From a checkpoint of a small self-supervised image encoder.
Model: 32-pixel images, widths [192].
Data: trained on regions of photos with short descriptions (Visual Genome), 50862 training examples, 150.0 epochs.
Rows from block 4 of a small self-supervised image encoder, named by matrix and row number. Each number is 500 + 25 x the weight over its row's rms, rounded and kept within 0 to 999. All counts start at 0. Numbers have three digits each.
After each channel's rows are labels from the 100 images, of 14848, where the channel reaches its highest value: "patch colour" is the nearest of a few named colours to the mean colour under the peak. Only what is clearly more common there than usual is listed. The data: regions of photos with short descriptions (Visual Genome). In brackets: how many of the 100.
# pw: pointwise conv (model.blocks.4.pw.weight, 192x192x1x1), inputs 128-191

pw.164:527455506485524503516488488530508519469577493475505493484504508509527500504535522489493498505523501474481457490491494493470462518487508467494515499497516448493478487459496524476505509518448521
patch colour: white (28)

pw.122:506547517532468483442442483509525502522515467526470492554462517503470464513478505502491508520507505481465510529497481531469503486486491479511483523514483486479503524496461512491510480502511477
patch colour: white (57)

pw.75:543498467487503473523565481485498516521468508476499489483526456498451541470498486500477510507474523483525470507504507490480516497462486496485477510499506493489520509469518489483509487444510528
patch colour: black (70)

pw.146:528487459508552523488504469517530482484500495507487508544482504486478460527519486509489500529520523507469472512492476522499495478451537505503496525493467505434519461483484485589502480543502499
patch colour: white (57)

pw.78:563505515498469489498496522502500488461498472503467495477583467509499490483554500518476524471516520445476489483490515539531503508519523509483496518462447487476490491474499503492517449506527526
patch colour: black (64)

pw.51:504524468507495504528501453490510506470531544523502468508438518504477501480489503566520537484497489527506485471502516524506507505510531546505476513518504538542440462463506493499502517540494466
patch colour: white (72)

pw.108:534538448456466524490492506473525498505475518515459512523542448482496481472494503495478538509494516493512478502499501491496500506482499451522506519489477519476542479527502483525506488470538503
patch colour: black (51)

pw.92:512481439490486496519493450482533513502507514494517507509481512491470501487428489505505533488494443515492516485487509513517507489519465484486491493543498526485520495498486512467521488497477492
patch colour: white (37)

pw.35:503478500502527533540484458495482509507508491481486524510487501490496480506522507516479517498530487507527456484531523497508522523518479511499534504575540466459509467478503512431532537508540551
patch colour: white (34)

pw.102:496498505467531485485446526484465483465502524498539515514515511533497524506512493511485539506515489542466526518487502542606488472516503497538537513468489516457482462483507485494478518497505482
patch colour: white (32)

pw.178:493507509506481512531522491561511512446479492490500477530506488497498473503547499481482506519469497529507495501494494504502491516504491493509528509489513532512532471499471524499495512498490532
patch colour: black (75)

pw.1:522509477493519480501443517509557507469512504495527491433509493519502444508499501506483524533539543518489490486511536527477495496506490533512516465497473466528439499504484482509482491499528483
patch colour: white (50)

pw.175:557488528487503546510508510498487459504498507518485422464515504512466470472495511475509506532519514533560509526505479496490510479549518497494522495544500525483508479504483495490528534465521511
patch colour: black (50)

pw.37:475480457497452502468525492515483533491491532523499490487515488501561521503481504511493512449502478494519460497497507462523506525500499493516509483504501511503485489471508500537486462618471496
patch colour: black (69)

pw.163:539505503430515504554534499541494542527520524474505491500494509525531481521501530484452516496508476480511523504497454513490469485485507521380521487474525484514508471482495533553480514494508532
patch colour: black (95)

pw.191:490528487519496482495471537482547516449535486495539482516454490521524466487517458547485547478497545493448496496494469519526463454487470512494506492493492521490456505481478493530486513513443481
patch colour: white (27)

pw.157:494529492470527457507556495491496496526416523519497489493497495491495488489458492517468536532471513508532490517478524530502490473475495533504502493503555571530485472486500478480489576468512505
patch colour: black (61)

pw.123:501493497501471517494492529501474489556540505513498548483516497480491479514470457499463465507511525473515533486488506497472506483484524513511490514509460489448501491500526494554509462559478462
patch colour: white (72)

pw.16:505471472490433492492491497533509485523498500501511484514526481479552498468483492487564503475501485449488466522485503476491508512478529492505525472468506500496493488452490466558504504561483566
patch colour: black (99)

pw.84:534470500506474501485453453496510480515512499543517498491508470452472471477502453546476505495472484545530445486532534512500511457504489460512503505532457501463560500540480499493515483490549491
patch colour: white (72)

pw.8:510503499510512468461493498489492459512508510483501458459472490457489443526479531525512485502498504503522489506508488518468525498482519492519479517502500536473515523483446501499498531449511546
patch colour: black (59)

pw.131:466473452503532490523522485513509464501499485502499512486501487505478525478517511504484523523494511499488555520462495502530506515477504517521467483512494507514444483487529486499543512485488485
patch colour: black (64)

pw.128:490522455505505487536547478487506530480462528531494474484494492487471509491500561474510514471479506511496445493501490514525499522444491495501531498512487505539477435509522552502500498504497525
patch colour: black (62)

pw.133:504495435493489509508545492508508555498479512511517522490527504472465525515491464495510531493506498496535496501513538469506523551477457529513472523558505506508494493477511426508528515486469510
patch colour: black (59)

pw.5:500499482524467491484534474510496476514540476471503512512475498462456541509498492499499505474513506490496519528513506513486501507503522481498504488548510504449540503447504489531520532444511570
patch colour: black (97)

pw.162:526458498485450557493490474501528484511574507441473518512490459488468532507526476478464514501489527561503492513506517485513510557482497497497488525523522458482522471473513500506512525526508544
patch colour: white (28)

pw.26:527539486490463523531508491469513494534456486473502504518496498503462484491487528541475500509488521489523569532504500541529519492510517482487519509499521524490478478494481496527500521403524505
patch colour: black (53)

pw.141:501487508512504510491523445477496477473505495489517497524489544489548483502475471502492532441499526477462540504534497496467558489556478502514486500504494491492500520505499483456488493538494499
patch colour: white (38)

pw.114:492503484523529484544563470520498480463484507488503483468482471489488520517503431438479507449482472500511521500515478490510458500521515481510504512468499541522463505472477468502485532515501546
patch colour: black (88)

pw.120:528486450522528483477450495501499507494483494531511458460465507500506503506506494468485538538513509538542536485498512514489473513523522481494496497536493495485495522476489487475477522472475475
patch colour: white (45)

pw.135:491494409476538497506500490529492512535464489516474496498487500480498510489490453498526547479474488512538518458489513508493503488500521508527513495518498442525505486512504493474503517488475525
patch colour: black (83)

pw.40:486475489495506492491481499508496493530513527474489476458503434478495471502488476519510526484512489546509512522477530506524475523480535504520493508500494501489524486522429478515471479459532468
patch colour: white (29)

pw.176:553471484494462531493484522509516483551509500481492484461464493473495473519491480461497534469543483499538503500511501491467553510500517465490467494536481489468465517503459491514510505522514483
patch colour: white (68)

pw.13:526452495527512490479446472464521542504515476521444530517454474445551469503455517541492506519467538485456489504531520532459482485506456539497474513522521512494524508478515485535518504512514486
patch colour: white (34)

pw.169:448527517476481494502501448514473503522498506557450516491477549491508534496483521477497496474486506453515491466477492491468505485527504485487485501515483509547523488511530496489487508492465516
patch colour: black (97)

pw.138:475518477500520504511535514501525480466478504502551504497474494499487488491470534512537500495483508507466543506481484520484463466475507530503485536527445486578487493499493492478502473519504500
patch colour: black (95)

pw.186:549487480506577491479555491494493440455510465507488523533497533478478504503468483498484521542488458526473509494496493507517512489486460501498526511500456507516430514519491455485477481521506478
patch colour: white (57)

pw.19:465486506513520490471488504489504499487499393501520439532475516507498469518537481485503528476521494536488529521500496522558493492480514491514520529515477508538513497469433503484505479491477491
patch colour: white (38)

pw.34:498457517515474492544552487542509497556480530491486515518482477482435496501479498492570512500505473500533510508512541529447514501456476475446438521518492511511481494544502473499507511463542496
patch colour: black (99)

pw.27:530530472507500479524521482526521477567497492478521509520480513488490523488498476524517519500524507508498554549455503512510507502490518544515531525525503553508571476496516468544494538513515526
patch colour: white (66)

pw.119:505518475487484490522449503540509513531519525497487514550441512491533547491503528474526530463503515455493506511498483422482499490507516485512477504482497486555522513506518496508506483498506510
patch colour: black (64)

pw.74:513488507496528487480509459510505509487502486469497486460444492485520521531448508497484553479502493438516524503546515466446539473490477484521437496534526506501485529471476507471479498451504518
patch colour: black (65)

pw.156:493537481490498526485525479481468505479465492522488484459526473473475559497510496502519509515474484520527533518488503505525476472492495474516513516518502523494549530516511472531490505498510525
patch colour: black (66)

pw.20:505472486511551520509517478508501505511486530426483476516479491498460546508469486511507514503501505510512510470502514500481497457456487489505475525480501461490512494498543475500495500480517540
patch colour: black (63)

pw.6:448489483509524520519466520504495479483467530526509488447497537487528518469485518487512537482529509469505524502500493480519489514555488482481489515495524512553507479491476486500496528507470533
patch colour: black (96)

pw.89:508478480513532494517494470510508500558464500534499513496499494504490524527504569473512511534510521515536499470499504556489505525484499472488512515513490496458491501466492507508490508501463510
patch colour: black (62)

pw.29:514474499496468504463484434487520520490525497512501485535443462481515513495480516501478521494465514511484528533523498553454501474468448489518491481457512494492489491510494534448477506438540509
patch colour: black (81)

pw.63:529492520512471472462517493479490508545519490508513494508507496461442530491476463545497498528517493547494501501488524562489499474492507487492479516501522504435549525463501478502503522430516497
patch colour: white (28)

pw.140:502474498494505483503495451459540527506462469510516528511417538488527525497495538479521533497482503482495506522495509498442463499445517494512489494480490492475528520472518492525478497538505524
patch colour: black (82)

pw.112:445541507468517485527471523512479517530439498522569515524522514459512469515496471484535486463505496484534526502512533487515507472500520512463510521495492510464478510541481476513484500512499500
patch colour: black (71)

pw.87:467495469500547517515488472448540502456499510552504512519459481501472486535508502496468510532472528512509519484500503505491523497503534476505509477567499507508509506473494482512484516521480448
patch colour: white (47)

pw.113:460522465489531529487466508507522515488477455494593484512485488500473509479504506495562515514480456482472505555495495537539507468457535493530501500539522466478476496475499472508489500500506484
patch colour: black (92)

pw.104:500488465488496478469521482484501499472518529536475505490463465450497480549533502483479520471491481477544532522499513529521512528510518481504488558513514516484512475465503486518513519491476499
patch colour: black (75)

pw.126:509444498474497537489462503479516494497557534462470489538488476482449462562501489475490512496514482548507492517506508471499475499499509464481500511536463450500499502507495499529502477537556477
patch colour: white (37)

pw.166:500504521491539485514492454480500503522490395483496545506479480469497476516493461448502485491457462496473520546510485546504469488506500511502528528529501462490520511512507477516463511496454544
patch colour: black (96)

pw.47:507511525496503481489534468483517438523515467515511505499492491523492501494476478537485507513517463494515465532464497516475557482501490557509491512503498519494498467444490497517556551510472475
patch colour: white (47)

pw.66:504487459499513534507483492552525494454500507480499500531498526465462531493504564472538516489455499475518554493520524514491495493487529497491505491499533539484541496486494505500523540496478505
patch colour: black (79)

pw.43:503496450477479496514518439493522494493534481491524492480494554473544528509513507464489546489482466507527491497506509507471500508530494484499481495496485495485444496453506497473511503518466487
patch colour: white (25)

pw.54:509494471484492498557496479514525475466491508510495521514471484443535497522521564465514516492463504468514481513514508482458497529488525457538510501444492488506541490528516493500496504530481513
patch colour: black (56)

pw.174:581491428478545489518477486491499516503531495486547490480495504493509492502519483483491523502527513546531528504472510501487472476524513529477526478537476441550462494477508484485502509524517492
patch colour: white (48)

pw.81:544491510512494505555537475559516510511491488480458511503500491516526478496493501465492515492462499540493504517512510504506499503500476497564520476488509507500490494538464488537501508474563519
patch colour: black (65)