A small self-supervised image encoder, trained from scratch: activation relu.
Rows from block 4, named by matrix and row number. Each number is 500 + 40 x the weight over its row's rms, rounded and kept within 0 to 999. All counts start at 0. Numbers have three digits each.
# pw: pointwise conv (model.blocks.4.pw.weight, 192x192x1x1), inputs 64-127
pw.0:493511532471536508469521512504555547514497554531461508519527455546517494530550439554508464480501438479550548462512485462532579468512461523505453417528484550516527518502489527555558467434514474
pw.2:429523473426480496519537565541517445516497552449465450483488495480555484482498505560520573449436525490443560494486444459548515429474467508435538467485518544531463479518504525543546465494431530
pw.3:448472496483506501480470469495606473493494522472517494412423490523490508507539506493497544541503551481475620530518466509525611437470406454463513527533515521572481474508492560498504475515540483
pw.4:510545522492516511449503445532472437513434533442497423445453537522514464506536402488513524535498481453536495459503461556486519488538464449451552469521503511448450497499524466502526444512451488
pw.7:475507479550455497490466452480517555507480515555513473383495528498448508488500463534492543517482520466463481559499559475482492464396495500434520523487548546489548524533527489463494535510476541
pw.9:412480469502400507497494567445440548471513450537570561538434491488494558465510520490512488553502493473486491521508503499509492500530480390451498453516589490558524485472496473524525536418554576
pw.10:477480494534469540490552430472523476519464551501465506554533519564475473494461510535498514500503525430535433496560461460490514429517489387519469503519541536447447460476513472501578562472449468
pw.11:409471430460485476515446576488512516496495536522567536535439489567462534532455500570487520541645540501535506491467517460541514381558434474490458493503502499547536490437508510492534508512521462
pw.12:439499524515488539553553516506537542499466577515544455507500529449443501475549411546462483639517438497458547607393564490551486488534536500510482409509521531472546496482535527445523484525504453
pw.14:532502485469488551571504550536493475530496484470417520514493540504497474483514551481521517471508448507466429494486529478556498472527466563485517575435478563519512494481511444504452476543458486
pw.15:491607504497539508503409485458534512442506528495482502478483574446507519508493499471489525562523477489441508540423498536486514490500462504485497501507475521495513385494428532424539511533476517
pw.17:473513480476529541528521478459513526557459526504415413465433520574457548437492550482475475526470517440471494496568541507476487485549439585510547524500514544491508504505613439507454476518462544
pw.21:472520425459460444484506470423477432517462497497433532489502482493526395486502482471427591496536507490502514459473448519441529475496404522488513511499508428494459512569506518510558544531487489
pw.22:493506471483461558439534481501465503517542466414503439500444508441428498490504456547514533414462541528537567518415416526480494487516432481482503471549546477529405490513513481516489570470515570
pw.23:533428517491503554533536462498478564521509552475531503527476454527516525506481473482503517474473509517469466526533509517497447443547380490498424542479495527517476506461561451508507429538514468
pw.24:486496466469485540494494467501592526472524596448516484516476465522485516498501509523499525516392533516437523517401488505562505450495533494495494506517610636542484437530448481457559478466503506
pw.25:407568505496485530556503494487454501513504487504486464521465477400487477546471519414505431561511461531488545469517599511519468511461417506550469515525460553478620474476483454429536501515454535
pw.28:575512483476452511525529532553406512510457501517455507493449548440511528416498506555475487464505509505480445521537577511492512467491423479480521470478447566490564472451400557428484484532463499
pw.30:504495495465431515596402517471475481574533546535511487494523515507514534493485525511485503588487555511477495493396614548505524515475478560549553507563503531476608453461551477551418504508561502
pw.31:484401487476522492545495443514489497524469482525509513528478496566457480527514475546514479463470449464498460511506593501541500444522403450538457474527544566501585530505558488514523491587455561
pw.32:501587511476478460515483589550549467451488523564549482509500554495453569416495491532497491537482468504435551504467502484485610474523436532467458502472476490493460596449479493533535456435502501
pw.34:521556521443513549466531546543511479533519526464517488541596580455545553556563488541524497428506542555429575503501447486523496512532483455479546495521470519479443522500456440507477478481518514
pw.36:481508505513434511448440620485468515411500554530467471460495520454509492463530468540502490462531542523529541532456429502382493483454461525471455510501444529546430552494528514533558527470501504
pw.37:558429503475550502519517537505617559459490575502555474441431537524498521474536468463489513493474488569453469483511500434472548516520477513470444504394421543494445512454485465542489481570588486
pw.38:511520503491493494528495453538545512556466520487457484526589505442561473484479479552565546509462501525464475438447539438528523451492413616499499474477498539454529537451520513546529520566492507
pw.39:507459497503473529540495549491518586531502510522453513498504425538507524443522428525518487475502458460569541565431588477481556467489453510442500489469515568546597576515607516550568569512502499
pw.41:459494456507473515464484539494487464503482561523511520513472490477438532492557544524450521562453463552435552543540461545482525452462455428526525540520576516559492504548482579493509515538403425
pw.42:441495513485531501502521505513556441496529515510529460501510462491478472469561473511533596571561515513481486489516495454581497440544428535485481461548514489460500538502551507478648507454472533
pw.44:517467471501477532546537531485439520568487452540517571538511424575494470485585509553553507519461511429561496575456495472478448503536478411484494467518551510542491512526520512568553507453433487
pw.45:502461512478477541528449580493511525523480556528527488515487454475476500477498526537569584520506396484457548458549590503448496465389479457495560547533560526480578471446477527540497506481481560
pw.46:512491453416470537537402547512529525627487561492545505401452490518452491492468436563510512477500525471481552570505560565555525473500490481518587486490569551483535523491512471507543466486483575
pw.48:500391491565459498472513514492502489523525517498511456503485485484510453477542414453471464461506528509465398570431495526468428424483471513491498499476500481492508388487557472529498576532496491
pw.49:509490513514508476494475507524478523498476531567534421483533508470459500532482530516483481527510446513552534459501534474368533399498429499482519473496508530548540472435462497505595485496519472
pw.50:468473512574507513448505400456502512518462500540549493493533499546549509513485495496522520479496473499589414519506463514548546484544487511484520547478451518526464452535503498542444493530460512
pw.52:509477530564522543511460511554455494531536440544561510541454451482472498477524479378561508490444472540486451516446491519426475427539450483519468512569455538526513449461525408433524536466536504
pw.53:513514520502501507444499521462510528475534527492485456445540565427473498482487518520481485459510567562491491476491436468501530503497458494433583517478516500503410519446504521516514509453590547
pw.55:473500561493511515481528561510506497493438536496480499369535489505448511506543482517480528530456469446435547437455489476518406493443476516462560485498484495528513571500519560482482488480426512
pw.56:507501505576480490472496500521506341516523516470493415456507510493633572447489514525501482438513493528542500473512550529475543517502459483442550476483530536505467472578501456462435512533553431
pw.57:472524492475434512515441478434498511590469488570401496490496527489490477444565497460496447524506546451468543566479496470510457490530591521520522507548511546468465522476555467525426522508489533
pw.58:450512482520518504483496512462567557477510464528496503486491532486464561498507475379500440530477482496470447481464449530526458399536505487492471466510433545491468471496449385433486460432526526
pw.59:491539445476554576473543538452487451467480545464415479502563457399542511562486463479587479514476488492495570468593464565447477476488439589518480497491468497397461461519506470483606450512460509
pw.60:513470501477448527487479506524476563499528507428463471498523477486451490430502502538542562484457513471437540567425532478502446485479526512454535457451567488482539444513527494536456513483487596
pw.61:464503471488494607512469514537560496509513518510497478486523516501487439430490544523495519484466535473448516646575499460553510499500430460479471446481565560543492482523489567523515426521530460
pw.64:425557451499455496536521485505526528474530513468501483495469549478462476410506632545513492520508566487486517606508513453494475487467517450489472477488570503545497570500526525485505433536532483
pw.65:510486553538480496482486557513429556543514537518575498501424515495499538510454498564482461458506490533509460518467483505477529488496502468465484418522458516634503545476431495467513518505486493
pw.66:503428512518548484543554469525508459533454535483393527549511467545544502620478523497504483534487488472464467430551509565563534424481446539547504475514469533450520532572536458562424489533438486
pw.67:524552498457453554458484562473526452475539489501501450469490531461438553470559475517590578488482571534557524478468459560508533481423485558494503509498360503490467510514539513519531468495500551
pw.68:519458469469489507535568548525481529482500547483451525524439514532470520460515542546446508501452406487456532508472474515436428495503506477518530474507605548515467567514451462596490464530540502
pw.69:505524486448491513504472621576480439515528502484547436519524579498503557479573510529545567522425475507473502436458542506445494478539470532497510547557530505501508449512462511511471470576513465
pw.70:568589465485499535504517535460571506476566595498511471441494573462532507503510449433517562482472540564431483507487501531556427499530542500497518473492420507469512553464460506507447478487502571
pw.71:420514471559453503490463486486549492542447516573413435467505510526537471551490572477472514475495524454467478477550471500513533469455476436489603475444517536602485550524521505517510550543470574
pw.72:454495448488603518487499496486556600522488535566488482459429521529446405506548472464478439534490438530495507474534518415533537473547485468524461452513486538498620490419552515510514476468482524
pw.73:509465508438459458525503452490495420504476400533523503482478490500459459438490505458431527495509507495497453536564523575508431467480422493446531478454560527479511518528541583482565546505468482
pw.74:484495481430501513547523423476503481539493540543489520532528485556498506495525562503455440505460547479492445494550567469533496425475431493516477515456519559474560546607544479605501480467529458
pw.75:404550509491479475521537521558496484516510564495527465539460550505453522481556532569498462544524452510471570482540506463520490543543488428496511484620586513533437523479494481509464573562543516
pw.76:488489546500519521457517564565512471516501519528491495485524464534532465511589490501491487523485570483545500518450484502456424458478505497483528470502514645463476516469606521541511454512469537
pw.77:501464500437505498523536434525437588486440504499490567502467514512460529430495539514498505480469470456451421536478495482457444466526458478488442514463511494483492594565525537504496467486489462
pw.79:524477546459440649482512510568552471512515464504485525514572510484513491457472474505526470490488509511513537496488474514493539491498502534505504519453484517557439512553492465497510506523517486
pw.80:440448520468499469538489454479477498515452514480512479496530464520530553495580537451462391516515503446473481438519527544432459478495435458483545493587487505480517503437553489419512500495469511
pw.82:506481491467473517464486473452554465542457545490499460524459485518493549472641501501519509477529463493533466386595491489461506506456464459510493462503458506486498523542479479476490518513505503
pw.83:519484512514575522475438525455514480566544463537476414485492530560518522519493502450579453528479474544455476514507563493520489511523492516484407502488512507497558499484500566464458541485554532
pw.85:515502518472457475519470477539524500500537398419525501500490509455479557441535553485497440455466493506536527484463517437502480430443475512494491538461544538452486502533510554399471486592497498
pw.86:500506516559458500499419403442514479491514532492440484519506521519550505514520510462489571460572473515617540485541502480488523474508539475486479522488499569508479461544509473438550543507502498
pw.88:511481458398492537449495529531433515516504547452505490543498510550455546488528454492451533487388470522488528434435502460406475581534502480499472517519489508540513445504502515526492490415500488
pw.89:458495479481482484492513464539484459493551580510405482552564517464626435556530490508512463478487487499513561462448479512481486481498484586529499497488511573482461488479537434631549496462518512
pw.90:505460546534551529491496448481507480574448501518495500489507482541556509536506458504534472512491475471520406395519539585553472499512445471509471514514485539493549491529519535465516500607482547
pw.91:471467495541520472519475399489565496521496537469511489487506477517525520476542414499471491508474482485506468460415465566533484448529465514507435437466481548493443496506608486531559535553487531
pw.93:514461530476387507588519530536520474536501536477500445460485496508549546493486496539470500467509468513493502466499332567470471493542467497705487469522466516510665501522502497519499493512514472
pw.94:465476542502484485487532471485449472490476454530467529520514476502475511487510506493511537496513504472557523468493388508551484501477408471458497493486550564499395518593519466503629535472472587
pw.95:490483463447508514508495449485510547460498485476470537520478487453497500458522528476437532516454489488370467454468494529516431485505519496518532537402526538506475466536456500415429469494492550
pw.96:523520503538520597474499471606496561505475490463521546493565498479541539515474515512593444443460509486498614531515465569536493470488447522486543527498532507517466501505499534477507411517469488
pw.97:470459477457486495554529548470484526506532535472497498517482490480453516459475478501476503546489486544403447491461511484495476468529457544535429439435518485469507465499510546489512486514583494
pw.98:485436494546513506546487459521497534510490465508481499505491492535485485493603528506468497592481460487530425491537501462530504505478511522472498382441486555534524461456527514514572487465474518
pw.99:464536468450496496472484535533491465487523495507530532502507461458488454578484491506546631520463537468481508516555430481512523465469451516516495497469483564562439477571488591466536519545533497
pw.100:537454505478500515542511528587428506478461503550552489518549507455467531481428528488514473486488491492421526518446514543314474520512474525517441551449639554418493436531454540528553462531480479
pw.101:527499491552412487446464487502528475491531462498518457436500564474451524459552471492491444503492652519527526540489448478518520525482507532491531432498509484499406409462530505512491573485531496
pw.103:536475478455479568537479422489511535554507539508471574483495511511553558510479579463526551463463486492506459444557556511522493474504554503515549521429561486515529529516491474530372457542505491
pw.104:407533466513544516579566483422585517508493558490510502469441549483448527474490547455490483501538557530464503491584554477555531416528458511511426490493453494474549550550460488530427449561506484
pw.105:449525525440492479503523447475470440565489484501422434478466518520494511450515503466506458574492492494446499566542545508512500457550445509462483413524514509499549557483521521543573504517469530
pw.106:500408497481435514518494564534488498598492558497522484519503472536550548493570513499523496468449518489440453517467516495505519442500427451488526544460459523513471580471431481475524525505497472
pw.107:448527479495492492514469475481501510578485461528478540490473479458490494532501538514472485567486494476526416468527522524610511481494515486510531501511461512446525439532533486481531526503460493
pw.109:418459508540465513470520459524532512568508549470522423461504469569567501513503493528494488489532456489527593538567498532457499438472459478453491522505529533560484479463492484545584505528532488
pw.110:444543535481541473503481489509514535572494523521515503497529519471371522492496474487519417484440492496433548542525563526480473463595402456533559503498517516512558501453487472444530543518461567
pw.111:545438464490504546454475508484449520535417455473459465498536549487499560480526526550483522496514542522521490540465479501558491472550480476467492539421446527478454465498472509532518514481403542
pw.112:495512579537511490533493488412507514525509519580476472508411496528447460450487382496449482594532456508456490507448493515481475480583492551467451486471455565452533519450522486493512458485510489
pw.113:489494514574443484534504512519542535483486510584462453480506555524512457587568522491521525584538446476549479472489522497467540490438468435475525528517463507524512484461501410500524536535487491
pw.115:507448481523537502524462523523480497536533526414521470478478538509604513510475491540477623481464413492485474405529555525546551479502471466508505567493511496469533561548506470431461484553498522
pw.116:549500482674482523469551503464514533531527442499518457517496534543492520443459537516509488454507461522507484454524467470511458442534472494478532496498490541451452539495470466521504483468531489
pw.117:476515480521512567506450519461544417456538586527509453513498494539509469490507513504518610484619528528449471408453481496594470442561509519496512572525506515519469478549515482466531445498554536
pw.118:530508489515468538507547483537514500464557525546533465532503473430511514451469550531509533531516465537518433530510497486556475431504398476474506439482502584488487480465432518448540510494505478
pw.121:563493533491507562435512469539480474533564502405527501477480512419527519481484465515622551494538477511490519513500515537640492467512468534513459469501448539446518502558516476516541517523504485
pw.124:507433521547468514499533497524508609554472530504459517559499491566547458445494511471490477496497504506570463517467525455500531497540519491510421520448475513484547483469504487563504511526468503
pw.125:528558510477504517508583499520518464525551465529524501504540463471472503471430510531515472441518568516388556480463490481440483442549441566472512428471499474454504562482523519497451515463517486
pw.127:544485519620513528456504495520484467517491519491511401455503463512541573503451481484509476469524478485532531578514455546481497525585496459413566520490501544500482504467500444475532496474545436
pw.128:518515499452628570511527473514508496515496562469497438465534465459506472561546455518540545474532488516430520442514534520501480504491466497510458545499450522499525511525434470544551492527513497
pw.129:480481639482503543523501532577460503515481492511527458506477472464521537441541502543512498521461459516474535570429497475465472499549509497458480539482477526464456504552469486484540480488499512
pw.132:385480486507539534478514493467542432520549545475489441479474524524537466482526504467473564542494445531496501568488461502467545479498446508468526511542560547506439450587480483516486524529562571
pw.134:489435454538511489484487507532563544506422515474487509516480526530511512525569617481495479491551519516510452467528479497566503439466517540464502546484480515500463477521562450517513466519487433
pw.136:540470492378502518500555567466479526519450533478465457480461557451523577468501461494578492448485437522406496462504515501488567530529486518489456449535574533511491510462489422517540507541464527
pw.137:506439504518483504485559438502494474595503466485599502539496475471505548486491505599465561496447502433453517520482489498523480461563480473451451468515471466473490529503475496543519468470455506
pw.138:483469496529495483589491528577528527524489521543531495404536506476571484552537496507503516524475551503560495530531542524508514496464526490398533496497501510531544501543512495512559528557519466
pw.139:432420451516503450519471419499467521513443472515555521493429503556483523470476609536412457525470474455487483493548507509493490490532439425455533521441431485604490521517578558477483539452464544
pw.140:516519526483491496489515487547505462500488492491487457478526545526554482538516515496482553555529484524481560503499485466513503444510505551442544527456533486468507518529529513594508548484556468
pw.142:478490508530412537507438428461441578537463497545450507520476483517544431431469472443533558505482549479456439610466480516542451540486507449505581541464502515497503439534500497535468536515496518
pw.143:480516477535413511397477529486486600526548461472473535442502511475573465490543504487505560504517474523559510528463449524503524528346468539440527477488516533501475384467475517463599528510528482
pw.145:466542469431512501478543561502561541492462456506553494440465522537503548461554474546492508511585557484439514506472502494504474460577458492495500494447472461495526571467433535441498430456459482
pw.147:511513500440475501528547525444510522444500493488508448495487469547485534470522435467462522515506548451435446501417514498479529449478467462529535426470495590496510536510545468527488495542468448
pw.148:484507524451580525484615509423486510555508499495463493500528492505556459525514492507504481480490427491427490357482550527496478489513503489551569477475457523455571493482518418514442471499502521
pw.149:485492530562477499481458428480511595515536566514495597536437475485528481534568526472516589527471512523537463452589461523508533484407507461529575508504454531478481466495503520533578557518555500
pw.150:490462485504577511547459474539480403555514488535601525501427498540585598477429497529488515486547488494482406417455535531453462436526497477519468506394518561508504502529509472397508493542473480
pw.151:507463525548473533495459483437534520478508511557409474485613504549496534505487570431406529478498506444460457497573538570423413497500470460507528548492479542438518499516537410545507504525515456
pw.152:472486470505479477510484579466532434512522543477447509533580525495464503489488506497464504561464489538471469498525477500478518450540466449515432501548556580522499466522575498527575507525531519
pw.153:565467515517501543425494520488475444533486563552460529494542572501505471505515506494450546572495477565490537544576445504527447488513492482471497510417498526490438435556483554515528526532546470
pw.154:419477513472531512528510443481540567516515481538464513526525514526486464527488495508513447514548436485514549439487548527498549443563478511532450503562554546506577500466511442507461495515508505
pw.155:475482476458409547477473489498546494519514513418501497483499486470423529550512506474508458489512591519448558506537460534494474543417514506468498490499467480446434428522556459555525511474476499
pw.157:433491501577429485579462493517514436475489514458491515523478522501483490491502551477508528541478526460515481487429487519528486477448510510547510464466486507545486455508505528498524519550490465
pw.158:532475480561579544404482523530448478550481546472473493513434417507565512506485433512530524478517543517521476528462405478483570495575492530487461459499494539523452535508502520486560514560466483
pw.159:512436522475503525515463531599500462623425500468542521489444520509548520520451540562511447472526512482484506521430509512598467524547477479523482521494446503569505535463428565482492452555368477
pw.160:514504524492461481534490489513555483462536445469487560486495447532497493495419475499468465573478477524501512528517546467505418439441415511506537462477517487551530461462502489487506507506532543
pw.161:504513477495536516515501518471478497483583477482580471505442515435430569518516482556548442506487463602521483585491511533529539434490478435513463485515517544583493488463437535533558475510490475
pw.163:469451582500447596537534548553536492552473504457535454515554523519518473537460465493536531468534526499526486492429511590479525485451469474511557487519519514497496492451469427491470554555534469
pw.165:473455484487453511491466392496542479509452493496480513441461544563439488514467558500537447501454565449459499589479474545497462493488465551473608549507541558524474415497549554538479514526473514
pw.166:436491533511498473515471426474512475543493513534463450471567566452569412503498432494462493515486463467513553468531551569447500503473435493524527502457544578506538518510491481538489527526475497
pw.167:548429489570528536509523511527482462506445490522505446451483474525440496530483462512492522421524440483430460526499503477414377483503477453486557436472515534514539525541534510447451550536490481
pw.168:487575484484488531509515517431505537530523532448460483500461504473522496523517510508499525496526463529526538426569499472525645588438571500519494536483430427495502420594495519509560537513532466
pw.170:482490480545468497464622468492548493564392449521495509463536487495510505506517548527511419514484535428461487544557509474533490489465425442424515462545498545517504565513500480489544519489405496
pw.171:501554420528483456492470509442436474509529524488464511526469557494450483522524518458471504453538587499448451541495505481517508455482523476543502417487458522504512550484481500530456442524493465
pw.172:479497466518417495452493480461503557469524556513514511430508482470559523506561499505528513484514519540484473545540459512514507471423445564415493503471424520524441433553527539479551488527536490
pw.173:497516466517471541439473475480453485464525523503524506569540468573578493492540498537557517492490356513504531409476485542523524530511462479513516537498545544515479476502456466494515445500521477
pw.177:560474533509528525515539438496531486518429465532450479484522465533521506510508485493546439492419494446534485494443500543405518438517472510509473484455509534470498503483472531613510457528471543
pw.179:495566508481373523451467488518452467493608509496526477574454457443434508492510511486482470501471511514477450501533472512463474496468455493503523500543489533486460495557472461454514491397600466
pw.180:474477495512477509479497483460573501527515510498437465512530499561454558538539437429494532521493457453514536526520481537565492463495512455515562497507481564467483497508580512573514507488550483
pw.181:511482471481468533501527499547511414477477486508488492493533503467483494466510538463538548502461505512512545543525444463530474419502427535459470541514553557510452499482502503544546479483494565
pw.182:542484506480500544537534587521511500551491486531440407507669502529508563465477478553548453440518491484444521486441537538552425437495430556503447463446512553443535533501493468500514400480478511
pw.183:503505482502411523478481502478503445513488532539465471493519510532442447434517538498527539560487478460469508612483437354487477491434445456490510499495495558563456523473504556507589565477498556
pw.184:472500517516522473490485487545476498519604423505510500474507450495498522545518543431522465476478490616483460494422510483470480490511423474520541522500457548529506508468493466473489500520487488
pw.185:492499477557447504434530535534550526474476519468436503530481456582580477458545500521559464463514544501514512542459480481599546484462519489488475488545504536559477469482510500543507514540471470
pw.187:514484507486504533546529471451511512513499486521420498504522497544500513481466523529521536505484487485509422498481514461521539390522424479500475445423465522444547495475509486477545480498495527
pw.188:503427531447531509515548517498553479516440565514493446516520481522524512543450481527512459505508446462474502431406538553524493502511411519489472409479507499477557508487538455548478427507508502
pw.189:436488543513549504553530503548473449480515470496572547520424506499468533532457473505586531535492477477469550493544617506528411403498476413516450487589596522567633521486486478533484485515566481
pw.190:514500500510492538532508528497515502550492440633537475511450471483456455501495476544479527529384507501527490542482513525498535465464441518499479461498437628480526466532609543504510564526481481